Weights of a small image captioner: encoder depths [3, 6, 3].
Rows from block 9 of the image encoder of a small image captioner, named by matrix and row number. Rows with one number within an expert belong to one neuron, the router's apart. Each number is 500 + 40 x the weight over its row's rms, rounded and kept within 0 to 999. All counts start at 0. Numbers have three digits each.
Before each expert's rows are labels from the 100 images, of 14976, where the router gives the expert most weight on average: "patch colour" is the nearest of a few named colours to the mean colour under the peak. Only what is clearly more common there than usual is listed. The data: regions of photos with short descriptions (Visual Genome). In brackets: how many of the 100, against the usual share in percent.
# router: slot weights (encoder.blocks.9.mlp.router.weight, 16x192, trained with AdamW), inputs 96-191
# up: expert up (encoder.blocks.9.mlp.up, 8x192x192), inputs 96-191
# down: expert down (encoder.blocks.9.mlp.down, 8x192x192, transposed), outputs 96-191

# expert 4
patch colour: orange (46 vs 1.3); pink (30 vs 8.2)
router.8:563434485507435527537478469484571513497529459506412527536512528485519518468546488539521590525539469535521480520544501562488506472500497531500504450463532484504476485466515455500538509488507467420434485524476533481507556404487528501447509566510416478518510495477444513486471510456428490424
router.9:553536539545482539517505537459494555485419452506510578504491435442526503464450436449503496527553457472491474490457521467516490431524463509517531465544501455500544462509447509495569470487464440482461467576457470504468416513487585520489590493522484457448542472501549522438476509537459444553
up.7:547529590475557559417514515487520425532561506480485519519508473461520491523435534513535409452501556545486485476504487532503489506493553560490537509457469561471441474486538559550482510494486537542416473485548533505472478552479522396507504507377539491532548509525486438529490433562529526484
down.7:498470492523407541534476419454489494529465483464508453449489471567474526561527412501480513482490413534480451504508537463523527465457543469438414519464500490542471544455486570529506502479579523413531538459477475536467506542526456475525562544583440428469485519452577505530462546501513410466
up.8:465448495539534496423503564459482512476491481531512490467432495417511504531540462531501511531499544565578498509451479524449512519495472508462462556516529511526600504521468487494484530470506556550530485529501515464516541438526528580517527483516478558516499525548498502432485593436479468514
down.8:502524549533507484519454432506552483446476574528443522614568466480490506512478578570521513400521470466494519402493485530521466536471515557444496425494516470494486458576484473447461487511528482513529603512468584460561536436431562463493455479519442491475453494488539479548546515493447497482
up.9:540516437465483538628491571556483511505512583450570467544452529580529503491509498526482587492456478440441437532513449526510502528448461519527496470520526541473463445497460480604525447500501496500484523501462464555475494497506459499505554556503516591519505467562488500541476494586561545499
down.9:501508585467531515466573480531443464496494452495461528536551449563494508495426541474552448448496468501471555465500490554500519486595492474531553527472482486498469515472530446463527526503480453437481565502490453480485499510522507531514519460540542480418554416484502478542532416511550572534
up.10:532510510466467525431495494556499499452477558522468471516553498400515552480505536563474351452484461498431496473437466528495503505517544567485503531511514556489545563530518506475447554555516537490500508530555526485572507448470515473523379417497474550523512500521485466464485399526469624510
down.10:484494508526467491445484520470554511581486477505546498465508545498485525559489539454492463502461483468588472546463477541502512479404509483513464483488477516520459518495518528471505458484521541532390525528456593529486506521494480463507598574511507490452478521508514542491461550518482456501
up.11:526510464477450512466588456503449554468590456507453461558490514568462499481526497444416462520470439532517466516542458524499464433489580497483502480495555519482514547499539490499513427511498488483470526529396487519525438495558508489466498486432482530509407541432460495474480458493508466445
down.11:445570520490489503495483528551599503621534424446489545481575475420516533559466505481545467526481524551462550503479427511510493508505467490562558535449453546522553519535452438498552472515500513555466396518525558443449559527493469538500494472518504519486487487526523447566592475474468502516
up.12:527503561512523435439522434494574480361529447485523459456481467475574513565495554475514415503449508518479511535508432452512476508443454568497470448490503543529520521551551548474516426585579520549489503528492513480516485543519463533551475498466527503517489529572512504527489520493494514511
down.12:479501451589502479534441601528466514606464466493517456461494493523530476518443475432527599539492502454495518412497540523486490558545397497522514477455468467507493472495548525501506527465470519529514501490542532515517516518468540571528565515512420508482583513533547502421489491464516504504
up.13:494478414515461495497517535514406538471544493507460439572459522506470513455485469488441598547493567564531454506526474503486489464552511410498535496527539509498573472498508407510486425489453506499446519513492448498545495448540524559479542494546492552505483506469438494384481498484534461468
down.13:503551542541537487502459522544629488537588495493479552515554436446481513559462497468561485449477481505470577428444477512526445532527516601493495434473497554529460469640456497524482494501529485523511498491498556458488540457449487491507483478513400538453481499548545494510572514515469466467
up.14:564552484508466463533590457521533518413498495492516456495561489455586532467458536481498482527507507460466513533494448482574465470440432539537532472494488478492444547472568581438516439573532531499510508483459510500517452559510454516483482498445539531524487540421542501546475487582539488496
down.14:513472421525492530503558556502434450563470412520499467521491552505562533504467454455504578590452545487529456486513500480482532513565478442509537492502491478505517504489564453543517482477503508508530464451562526522464540535558444548556570482555511510511531479508488539429501524450540488468
up.15:516486409528439522401485494525477533489526446554476456531476515393476539474510461564456466514486483519548458446491477571464481497556473523478476570533483530468559556539513408478485551525465559481468505485554484533530520484506529536502516464544519505515502526528434427433502403503496465479
down.15:450563531530500440524503452532508511560461537411470493466503485471456573534494508449479528505491495527573495526431492489451432466498517477495500502503492600457556546571468497479479475496518552519494501531452517491502548475479455573500457469510489504464505473542515542521576588450457552531
up.16:484530536424524496576492455513506470435481566448482473448568509593514481493475523498533534423481436471454494528514491435529513497521547546512531515536474540477455531462495490533424514489541429548519551493521464524432451518499447451536524528491515438513497510554479499569518408549517565471
down.16:520493554539530502442465440546575476527520490503488561494531562522518501498549584510546412500491464470515555524491479558467492522410482480531522499484491465517458482425546481423506507503523558491426519567503510441580512538465527439518498516485548522493528451468486444563465472522525537508
up.17:454474477573550477564433469497495506462423480480513519428574460436460543463557492499516475457518531416539489478428556532483521499519508509485474472512477370508508452483518463411457546503483515499445471434499501497594544517500480484504505434639465434493558558502456498472529549485445562457
down.17:528497410508474437461518487476456598505464600502480484482489542459519488471482488548453577564511507498554472551497500524402497490475490502480528591465564438458500483537461471459427486544504454525488516535547542542480480468522550497471501524492532559549481559514537468521488512477484484564
up.18:458463486525564496428539534472376507468510536477523475563444481477505520503521478503464559514501626525551491452507457529438504522530491448484471585510488522523566471499526441529410494431455518521543495527511475494494519459583517530492453497577554570520579494516460504405464544412556468517
down.18:544511576588473518499436436484615486475547486519465541551585473484471541521456549533564425433449462511486568435477466489529457545485503529470473444482486501521466549619483518481485513499544530502508590449510550427544547492404504476504514455507397486460445465490567478488509534494529478492
up.19:558509522479554469527600554482439515386532476537510430477495479421590540481484579478538482461460482494476463507509418485570460496544480521486496432507494486509521530541547541480522413528563470561525502485439494468519476505498441512518483494479467520564529487509483519496464491522539526507
down.19:486494503498555520478513500504502465507443422453506515497571549437559468503494511452572546485477537495522492454464465539495535512600522521533589522484482522487473506497532468488483491459510478598454491561512502539499571461424548501575503523504432553538618490521501502485588494418500533483
up.20:588505527507453502570471519539609541523548466537488522558535478503528502523486514450571452513498417451441564488574487516529441532472449509511478402453510409544503426463560478445620461573540486442523504470497534508545492481459512487487496519541443416525520496522539498570475558540501461525
down.20:455514403511528478527575611490401510598443492446492450440450532489528457500455432466490613537507585496489486560459486457469546472553509448523550505481512542515491520525536504486491502502494466529484407481544492529406511511599493579478541459507565538481516486528473496444530486429569505509
up.21:509449568489561559443488547514541416499426494498540510560459516528547420576496501483548568477519575529459510542492508501542546521454484537500450540445521533535524532483527508520503518510511424531555515530546540505488494476466519479501482542455448485545453522502482487518458534525471454557
down.21:523455486570542570542512512472482447586461514536492501449474559539514448515560456442489490511486504476572518495457530497477542511535516409469487434442469461540451436440600546510513580562516501501513500445515513484418482539592458507527630530509480445509513526426467487493427507482565486537
up.22:585484540444448451547457578547560479492540579531485479523492550492537512518507573499500488479439469503489443504545462491507471509431421473491504462501528468513487489546491475526520455586539506398536525506507514491501512477481490531523477540421442494538506508521422526558466474570462548544
down.22:502429463480523556478535570507454564479436467471553477473475530525566504512477525490484576492481529479585454510466485534498465531547529484538561504496507525468430480494569402457444503443440493507450507478475483574431483510564495555459484522511561577480554483517464522500446501497533518545
up.23:553478431556456489456548448515505557509564394522439478518517543471454532485529522469512453604506444501515473494480477574482461490517475455517490536512511491461589610495517456422526490550493536463514470488491512472550442521520551506481547440442493513525426542464509514491442475511492485501
down.23:508549493452493506491498476458467534478449494428525496496489431485523527520472498514511558460536489505514484466451499457529431516561501552519575519472512565417538451508552491486533495468538485506519462501475478565468522528499493558508467471603483474403492508538486498532550529456431480505
up.24:477482471443477458487513436462487431456513556466478508504452510653507426504510550496507553516482448463473491496497464423483485451463492527472471561505518508478456493495512417588490446471485473516548553548535441535450473496534490588477511557480578503501464495489444521506510426582548491479
down.24:483535517509541483595496601519489443528500513435506495442466535525535473535521434458597505573487533521451530541514532523445511526572446418536565480488446490488474495481483463517557541529500499532481475512585434407437530470485448547516584592520511479542562507518498535480465479475543468504
up.25:509447439532468509560556494495464540459483472502611473464526495440483595469463486536566501554520564489488522465435479491534500515606491500495491488512487493475571550475555503455575465506511532553558484481486452522520490477500479446505536485616512548477510524480447501453458571437504500511
down.25:540552441533502502447548474508555476531451460565433555538544469447458476496461542520524528554481487444531526477427491489540516547440495517550529462436544493476502486582462489490529443469475485528503484552534526475521477543419510477475452440503441544479513427514477471577596546559451506486
up.26:527528460468510511511455515538503517527500499413487474536536480411548540538525552438562513431444509487498499510529493421473496458521466483503477455436521483460517469509480412513580426531512523461488495516500465512520609448519469501513460466515362491526565506490423463428500475529446539478
down.26:450457482568517529506424562517507530490384502439548538447496563507544470551483563516558556527454506513518504465411499544436522569499466532548565539485543517461473484501531499464475565452481525548436506566562506519455501557438538542518532536550509570518526535511507503520474483470506525499
up.27:446451477498557523516477581483450488498477564459481483462464470480480458502548479490461605417501516548548485491513541483467535489550501449447427487516559511541595415548493415560469508474478460547489517506483427462524520438542510571497524467544520513541553503513459519376493571466534519478
down.27:514501550569482525523477484484591492497516508497466562569561450477429553552465490498550469472483457532479555453419486519521451551501511493427455456496518486533445505593482473459479536497546502502528560460508580438491541432439500484487500462549411477491421529470558478542529593471493476477

# expert 3
patch colour: grey (69 vs 40.5)
router.6:556489514489508497528461477431514534589517452541490493524589467442526480511484523469474493525505443534531465412594581536483474514526515438490520542520546475466495494386537473503486526470459445427526505450437481456507513533488491455514524458540550457460483554540490534438556499488540491475
router.7:499488448515479481512398510492501550537550460453429523515519499497449478462492557509473542444519474513523467476506507469452471513508510413525455508476535490525479417500543474493524445492513504423435550479562453549591557494488541455452454533516490412492561552437481485497520506515532545541
up.7:466472421520532513447545502499517438379470514523474480560490511553552442538528479468505518545481520480496524532470426485531512488461470497478498510489516553515566521540520456554566453476512514581525582554552463502506506482546487534502578517520541550511455441532462488449460532540628451506
down.7:478516515497531560476512505557461556507577513478496567539538539519529466541415443448571481474476549492444565506517461426496451452488560626486532527468501596486563395561446497484538441473504512547429480561537500553492540458457515477514528462493451546483527481552519491456576517488578535495
up.8:482440505544435557515494476540533466514444478556524479596474569503487536555485500552482482493528567530511521492555504534490510484474408497540509530543474510512612490502552428496546488528466564499484520488597495468598517530494481466491510544530559499500522477461467474455497532488513446562
down.8:510449476534515514482498484504502503522553458478488563448483444440467498541486431522499559539459485531521483452458530510488477519453537554487501402470538461494444464542515615483453498544562448463522441539393508542458463472538517526498470465515448570471558547518553554588500539464476486536
up.9:580446512541482516474491388403512513479424481575600481496551504465504497540497493498498446519481482488559467467538496530478510526516530467512465479450519453488487473484577537415483552561547488465492464509485512484548459536596487403532530470595528459509500535471449519499502522404451460500
down.9:560544469514486473472459499481462451475545444485505593497557531472511540460500597557509495447514531464526542574496450532554501539554503487502476526552496484515490541472509539452460551503540454553516531479508477479545554481457498567564465501413469563611504500517530537454568554445528521501
up.10:534519472516479444545496468501550518461520530535443478504522489511503524549493591402472426526426441491461507574521465487478467509488445453482508394423562467497508548498556479489534401587551486464505529509439496484497530528554482476517523437519434457539441478531471503478468486553475471500
down.10:446492532472552533456532525552460511520580418509439527514501520496558432516419449448543524484454547499462542505485440469491524457549515587504550492497480585471530421522459521468527478429514555538466503511546501510516517491484499522514498502509479549498515491606522506497576507447543539482
up.11:551516510533505574413519479509474534478452537466542452490503461442504562448555498498404470469530582508500492470371450426536501476489497540500445401516504530517483474619454565476440478521506537529526564501441531462520506485503523535496466541523440557497456540508571480458501570528515573529
down.11:473505462462512461489512533524537530547508435540441497548495506474511449521449444388508542523489545500476512494554453513458467454459525555519526425503560530508507451537493485515519419422523557534499536543504559508504522467500507461473438550533547502529530506582520547528524578505500539420
up.12:462438483478563569436548539481470465399427492531522465546473508482527476555542479548509500507487523535511485563487421574510524509472493526493515510531532565496622531497506465521488470434523523590486519528533485492527474466548488527529553494547573572508479457512466512461453592477560456510
down.12:424532524514524512523487515537477497582573465491434538558541486535482461545367464439578472495500462499391552473516478440505536460466563583489538456461569536522527434574490526503530452534560567559433537533472557540491505495467516482512462450544426529467545458586559486508597543430559512465
up.13:555466459468458497583486451518594538461460572486546511526489505597497467509493513507597543527475479423495533499480514505536434524430456509519486494489527405519498478459550440473520422538468506460471500543585473525478439482462507479485558543519561469479457497482480457547459540544529433520
down.13:499537485474477522489471561429409460600578492480466537503487505514509468495456483504456501525596481545417588501502457398491515522518466468500539552494485534511558518534499524583512572478544469490501472523496415469480520500482462488480539492531434531569427468537514466483541472523561484455
up.14:516559538526514455476507530511566504450482519492480426457479481467558492544489525472478433558471526550422519561535430470509452509439431561518517428472477567503466527496508576510529462573576532519514510502461531480427520553572440531517455496451476486519479502565585479551469412551512475513
down.14:441505513492502516453521482549521526550562422537434547550528506516498467530401475447554465492446491523445554461525463512471484459485557590487570500518554548497500435549466518436508412463533581545460504573482596564536500483467529496525422534499469562484529487576539507549578560445510528481
up.15:564523506450474496576529519554534520473571589519467487591434511495510515534519527546567441483509442451487562492555491509498459509484433543495556451545512439505587444534504485482570441565538508483556488490517495445521432478451541498498566539513500516501474459481515514483477541516496518613
down.15:433494492521519508466496520496436478562538501456460502472521483473562445518415462486471543569488511504425515495472501458489508515562489543519550484470472548493500497510517502537552516534495546501510472512494439529408548456512458476436462447522401550522518507576543519520567454518560458442
up.16:590507527612532488459503446450559577487487470533585485463480485406513575488517568476492374527444491482504496500573511538481449551511503489469458471489488423527485448489527483440510436582545511501491501498464540417532515527584485482541486442608468482473495556510519496483466433472475513534
down.16:465532438445494430416523541467420516537546397469444470488507464527538425477409489501505597450582496562458459552524473459456491481532515513513518559499566529446460513576475552568443510492505474525459522521463467577488504483506508550499433505486505523526468487570535533480559495484516494440
up.17:472479545501563482488529511467521450348435511483528447438475481494567453553510502499508495478464476539475503562471437429549521500456503566484476440497508557510514513506528568514490431505589449616512550549491523467487489504570426499545482538509490537535524505546489528532479521487524505469
down.17:446487559510535545468534504556495536472532434480481517541547441484508442517430434467506513457479522537422509482544499483511540441531595613444559491483508579501494398545441513472506396436527505619453506556502527561525497469482517540515459494481465520469591505589515491474540520458516577496
up.18:558516493512625515524518515501537550490420518540540475466520450465533530521482572456526511491481511480523491527495514570476471538538480519481503464461551450526450495457566476453446457524504453489514588513405412492501515503522497502468450506541508542518476496482502552447455466486478490500
down.18:495460471483517453453475557472429425612580431463483506494517469538503492492483512496439536487588465511466516593523515436500559513552550454495469578479493473490539481562505498536495538499505534528481534482560488449471485493495487501481442523520464510579496501575533507512525532509589487477
up.19:546508405490494413564509487511524531514480546535433485575435505571487453504507531496498494575492501451474502565490474556494421519475469444480541491480545444516533514475510431516535418504458418465571512544520469503516426456503525517483543561545519506494413498506471505495464521510485424502
down.19:479496562470433537497493517530467424535654496442513501462530484544522512558469460514486506573471480497463513493494498432478500478560421485544522513482435542480523489536513540551540551528499544530519513479466438521456513463492465504466531447485425547495440493542538521505520416543564455539
up.20:511550557506516466548469530546595461468492573489472444512511480488583502544491500546492498533459495493414540546471421476533457537438431566495533428488492533558509544497472517518562428559591544518530539515467532493429520525519471544538482519436498493499492504555549475580466493508507495513
down.20:455494528483514471438503498519520538519550474550461514516504516548455421551394488429512462465435514521445531482534471570440495468487550569491505508522512558475490437545520563439491444478505544551464547561491586573525452477465533470511399568489485528493529520573515533543545547461500541476
up.21:385539488526491532442550539527452507481514436486475503516536498499518512478507481489537510410554522510480547472517514420552475450551502500533464544581425558528562544529459451534529518448479492598536527466495464470559540483400535558483516494456521494494482481495590497418518482547562530556
down.21:511483535511500472515499477473524524525480525590435462547515474459461515468465530479489515535488469485494511442486421571498435497385463575504517422454524496495417456503501499460447452521523537496521492553464597541522485489535512463469470502562517512419549462488531486617480528500472520464
up.22:526525551516518450482441545541582497470487544460477447474454482449554521563516522493511487514435507498427521523461451456505474524431420585484489477462493575536513518576477497536496450564576580486486507513513556488436561519518469566540445489507406521509530512562516463559472477519460536463
down.22:451461510506523498447554510543483571549504431501470543510484486521481489542403458483523498467494560500471507478518501531473497477519570604474556546484573582492538473524481519438456455441507530489430481539467560580578477516469552536541409537456485600422562491583551502521553539441493546442
up.23:485522390521505476459501526529535535501411524535516482465506557514497513495506486539547525594528551430530521492436498589490452579461505513561642511498443485539505558460520542488441506538456494461510439482570452547523462541531510528477537609484597495477542467522488495512475403525408492516
down.23:556494591501475431481489469434435441499545475555479507508495501482529529491507542519494487490535484514434476556539510467536470435494477442443482513489494499504574510556433424566519488387536528513535508504585581468554546469495501571538441439473459550480494486534513529496513520527493470471
up.24:383567592498577488534518581490532555438466541478503484439496481514537494538489522549531374518507487542442540549478465506498475579481475564525578460481469532500474492496443567527491517460544460598448508486439534479435515518509469498530522523477502470474484451587638496569483442492461480562
down.24:504473492470500476503535438556510496466574470578410518615494474498500506543443507468510470526481489513438524474535466501485479474440520572493533445474575525498490421533473470511495412492547593506537501512525600599513569491505500519489393496590461493520520438522524552545580540492471544531
up.25:465512435551552505509548465485535524475492585518436491437490531570491542462566592466485391505538516511467561494461517518523428498473473510479527563545473421569497575515526493509447414525483551536506528500420507451503498511534505556463517538531490543498438498519589505489459473559537483548
down.25:502519511453504491436506600456485528573569447522505452544443475488542418520425427406484572503522518518486515481496469474431477534490469529543491413463531588447473375560513505555549469484464525518455546521487489480464498479556467439479481490564469532507466457553462525531514516544481463486
up.26:460453523522474594459549524514558481484469429537553502477506556540508494512472528536494410520544472533512501535530487583511498494471498515551514565537434478492539514446547561493612503519483503509479510490523495471522437586509482461479582547534639452501502477529514465497480491502610455570
down.26:539459485484509507524567513416470482515602503560482558499537441472519505516452495515495492508527456525527514511553514507552536511495485488485452475455484474486472459577466569485400526486527454534523422455456514573521499464522474556529480463508411506438563465567567541544517464507484490481
up.27:503461445555490514503518555500483487490476504559540503485502550438476545475508537505557465486521560482575533453519509508547479503548498420497449487530474424532584483525549414502487489482455459506535532507544458455595528421501537466464582466572540495503496505470452526373502526497494519509
down.27:533479472505470463499529468459497491597508417523447537551566445450523507492444484518420471523533493505515476510476413636481488535479526413473540500498535524462454510547537495457503474452514490492485511543446551520512429544507456515493443420484534539546459453527506507551466549488514511493

# expert 2
patch colour: black (48 vs 8.6)
router.4:440562568504550512416510450495454453464535463530432524521495532484508472547466452503474442480528519572466546503453473543505533484454523585542528508550421603510456499560447542473499499511521559562505446488506540502503523561544505460512462482382516513451508502492575451586565451476484417541
router.5:467566517503541477517553536513486432433465479518498509486462526522560454468500421549451487547553533517543535495462470467527497513458481519513542492584418504519477451470520519482513478443482567564552505436525501515534450581563524475478481545462594475482504445536581580500526520531546399568
up.7:539496477478425495539481488483548498492471491445567517469576479539485502447438495507491538481485490433555519438507497437508493524480488449471452455488493461531467455535593493479472520520482484493441561482474402584524449526526488468473531552526556460518549524517479534452515569509521546481
down.7:468515544496456534522539477527483445512526463550464547547583556478456494458470484527475504474496494562489482527576447477570515480480490506441524464561502441479487542517503513418551500444533452516490505524466549487508517471464529533506533416510531452436515451399503470508499499622516561498
up.8:567434467484489477521469484494484539537519501542514477513486452460490544521520558448572566456425475469517459515562518469484481459550516461445423437456558485463548511478578441524492423566527446448493509551507449515528521433482475500503499489536451525559567544450411503455451522471483563437
down.8:489454468428474433509526435463528486492566473468505467508458466547485552506590439411413454481476510507519492496519501551449454539556499444478561444533474525501460480491504539484464422476534513488511476461488479487557454499466444458487476540526508525551527512445487516494439519505477524552
up.9:530461445485496455499489560491533530502509477540534533520484472438534556487503505493527512554483510516513512525533525521521543465462458528484453478466532491487547530502559490476574454547484517480431465526483528534552533468491520501453522492527482538534488555413479500477442579432459480499
down.9:513501582494525375554516502511452543512457554531521513516517503480481495540502503464496441497544468487485456591459527498462514448430513519482513409451440573511459498500469601512442456510502522565518536495528509543515527473477521518498558464497579477452503522456496505469489492453521578544
up.10:525473452449503471577520542470510483522430561534491473481444543569495482474548532471529550527474504507589453529560541579457454505461429468480509474496524437473500543446573485567506472499450480454460558498493446497465500468537457552454494543527513489539532457475439538483449478486493490468
down.10:517459510490479528582544538522519502524594511472501510485454527515452504578505499496520467503436517557514502535584469482536505505423502455504501485598482438479559521488515508467530479529562481510501499521465508488522488469486517519548507532424541542502500488415498564528496499548529544531
up.11:562460473465497516552497501512498515532506516473522468514566491517532538513477573439529559480434484454484454537545521475518475460518504469478476468432560502474486558464566488528508434552526450445493505566498470523494505438461467458491526518519445544553495555414428516482440516527476552465
down.11:444479511488487445522515429485491506547517533454505540509483505618450524509508500389432448505473507496482546531574501524459482510472499423487508420524465533483506514503495516485454392478515506516481475505466478489509482511522500492493491540511577475503442496361466558515470525526501555520
up.12:559461503462492521563496526493503469530443494504556495469523500501515498511495563426551559429452453487479460555542540453508537452520515478478448429439553497453483515488563496545549452536561450466520545527512461478490471467486433457516491524533456521559494543427436538525461538509505540468
down.12:482483525492485438493479436503468512529502541458515532501441533582459510534509494397408406510471518519493544540519477523450461513461495443493478470547463512438524529513503519495446416478480501562475499496474498549502484499559503490486470531470559512491463485377467569526476534493510510489
up.13:549491478399457456576442501469476537599509567464494472539553475529463531468505522487526541463450458452514465503563561477453471470562536475462508481424570451481475550461504467547488466516481439421466471520437472527469513440474525478485552519543437474523516543464439480469493442487492556436
down.13:469493472453433452513545405472467479551540536513458486504476534582450531531596499418459473513499461481483521497548507513493452512508513468458506445558472467523564536558462541496537408503536482518502438510433469492561490480532488495484473556525526519487479473430530581481486475575467509484
up.14:549451469457492474535440503476468551566528526563544500530511467472473543516493563470574555441430461460517446491543552457478518458547520467437414466458557469425545507482532430521510448540526436451510522560546483543550528427465492482499502469561439533553557542462418566456494532509474564436
down.14:468477456442476402457524505495453472507534481482509471510481466481439551484567435475504459479547512485539507502514516481445538527521497420504553429531545552481469491518462534453461485466522488517561446456446486501516479479518510486474422483527539478551519498457502531505434515553446571485
up.15:555456472451461483555485468484479493504484524466548473492550489505496513494476522474524558433443417411496432555547514429490552449522545490468443497464555482457515533461525479524506473530529436455515578547514449551566481447483443468533535516519474521568559573447426541484514522506527576423
down.15:453502465503529437519478456500503498548515532456480523501476499607473491474486480408424458502481501495500507575561525521455540542420462480495472414553488563437478484448517524490454385475472520471468534433471510450496487515562440480422548507531576456518442509421499552482511565438506519484
up.16:533434470444514510562532546467470516514509482512511444546492439484527517537516553432548569464444455493529443573574508486481500452544487495463431475438574479466553536486558467561546403532516467471474533546453464508512505431504478519498522487514457548567537527464435510438450527479524520455
down.16:468501505414489449505477444514511533517507567461510507490485492577434500520536474439426436477473484497506507510547494509486517549498501465470511427539477552453521494516493505522450386478502502535492475470485479486550463487510501500459471515499558505476490489336465549499464523538502530505
up.17:532452480522518428532491562498510494494497527485490466486424484464549504509503539467541583511472533493497497498518470446512503486478405478460435466478520471480523527527564467521523447520505508483530576535530471491514544471507484588439466504523486572573550499477462527438474567513583521480
down.17:490448562466482463563537489534496508525524542538504495462533497567439546534486459443430440505515516600497468523510515491467464507479537501439495438543436598420472544514463564495408415492551516500516450486521533493478469443500484524453483553524543499508478537440522552491474519553481563519
up.18:547445454470451478552465514480505542555542515589518508547550520493473540514522574459547557498430454443545447509532543509476491478535510446476483472463579441431537549437525451526505435524519456437521539579529484495530529416447522466509536474543439564572506531450420571468455517509470543465
down.18:459481450457481433435548437506456481585567539464500480519470487573462517476562494448486447492528519514524519479546484492479513521496529442543532448534526518473471510538468547502446459499529515526546436470411519492497466503550509462471427494491531484570471513469483530532460517576510529499
up.19:496507489463415507498406432449562538517536601505457467556509529579510467567505478510464477537479402541522492495528494540452421540435518521510543488465518515530457535476469518566477516513521500464489499538426512538431516504533520429560544510465490459463472471560497406533478392475463481493
down.19:428480492595470568510526514462400564356472519487566530469488452493522513447492504529504526491514520437506496485594501469497486485513420440495477477438533450480464465489452445509496590502486450474498492547525504466455492498477466523446493495537429425533529557531497507543487506488469427477
up.20:541449419524394519532490498540502444526547525507430454596488482514498506476532507496488552530454514471531466466522454503481483484498482426469470491504519479536554498537555420534552438560438532455580559539514437537536521477544514581483537468501523560530511530496453489434462511526558506498
down.20:530453482457472433489519455491468458611510477536471530503521477542472565499549471456445477529530497527473546513548475494520485501514505418471550409576454502501527524497478505448513412462534496491512448506476488530501509518526472492497483527530558487523488473406472537512456514556473549525
up.21:536463444454517517527524490439467533475455526515549523522479524550509485428479488538509578514490562462556481513538487491511449520514507442441504456492517413533531443484571455534476466481447425495462539496513399543499454498498442525469533577551545475508538484488455535453495550490497497507
down.21:453510530478490500545537481549517542543537503450454482481514546531434500513539504536464461450470525498452566501600503478479441546480489493499452437601502493465465449582551547421506485500564468585588456586447523470521480424507528483530485486485523484528411521493558510502485516548486556549
up.22:572426436486437481534513477532497441528526521514520485529507461502516495484511506447519583476454463464480450511567482480527501431496477457464433484471548480487506538482571455552498435547514451453559554560520464565519484451502460544457523494497493562553515554437427517472439505530538532443
down.22:468471498470490464542489421476516502535534561476505492473513536617464508539514476395459464515495520531507522518561476519463455523456516473495507440548467515483512523470490531535484425430554491496453440502491479497526483467524468502476456539496530493505491497397476572509474526542485502488
up.23:552448446471468520525447479451496552571515502531500486540507479482447533521508543446541567455429456469527453522551554523458475479547548457466463465428582459482530527447565449539503429580498455405472505548471462541525517427493498473504548504520436511539524555461411474479485511471446537449
down.23:532463444404450469500513415527487450503555487470512486508460506569467535527564473418448444510497495521513473515542520556507455491507516429478533438488472490543555505529483484521503431502554505504464424435471479499564459476512455464484454540504548478488449509420432535486439555571537537525
up.24:516491535536525470418462515472483445539510415467493470449460509415500497585503498456503496499475520548475488488485474479461594477519543528510477505487501569424497548535475516514490512532579516497480468543531542443467539488547493516574438422477423532526501540533486516520535494503472508489
down.24:425428566455454527496473486582429469546434535504417465457461535558489492519533568518555515458445491468503486480493538401515497496447471502457520516481526430483478519497516504482519530473475480511529468511551457489415459510498551492513544501569497490415489488446404462536496502445438469433
up.25:545462425482480485510452492494554572516492520501486451549505440457506549540543556451536523470435469465512472533549490496480432473522464481447459447441574503479553494491559431538520445560511469439463514547475458537543544452498482512503537450565454490531520539503437470441477513498462556447
down.25:466464456459462447488481464525492479584464507540561451492468485477431550581548451467420459495512490483514504484463488535541521506525441530487517423525466535504500538522479524460461487488497540487555544437512483496536479495438469450447499585570484578499567476492467507481412530580490495502
up.26:531445464445514586565516516524449440513495535467519451516510488497492545486527531484579555461454532478521460483514559524496551455593522495463511530454545493436528537433514467542517467513489412480516504545580460509553503433527492549506553462530467574556528522455436556470461441486546573455
down.26:443516416561494491449621512486423486531504503579489536514462487527480540511523454448447472505521536397472517546522472470498450519481441462538535438531500553516516499496486505518511477467505513529538502487463459515560485456509510526481499570537460464520524476454499497431443493505580518528
up.27:495504514482510491475533534456358463477543508456559532476502505488509483445507511506473543460510511503534479465477513410529593440559578458479459532536485498475477455499470472542416471486519433537573492540520462508497511499502472480482463486488497583524503523470489579473551516507508504500
down.27:491494496529497562519541554507513494372537491466513467492493476524542433507433563496512558473518504539508480475472579552572468513462478497521459566403531515571499528492496482622502555488472500486512499454468496470498479513468466466510538543452409507499504550539455472496506535472534455548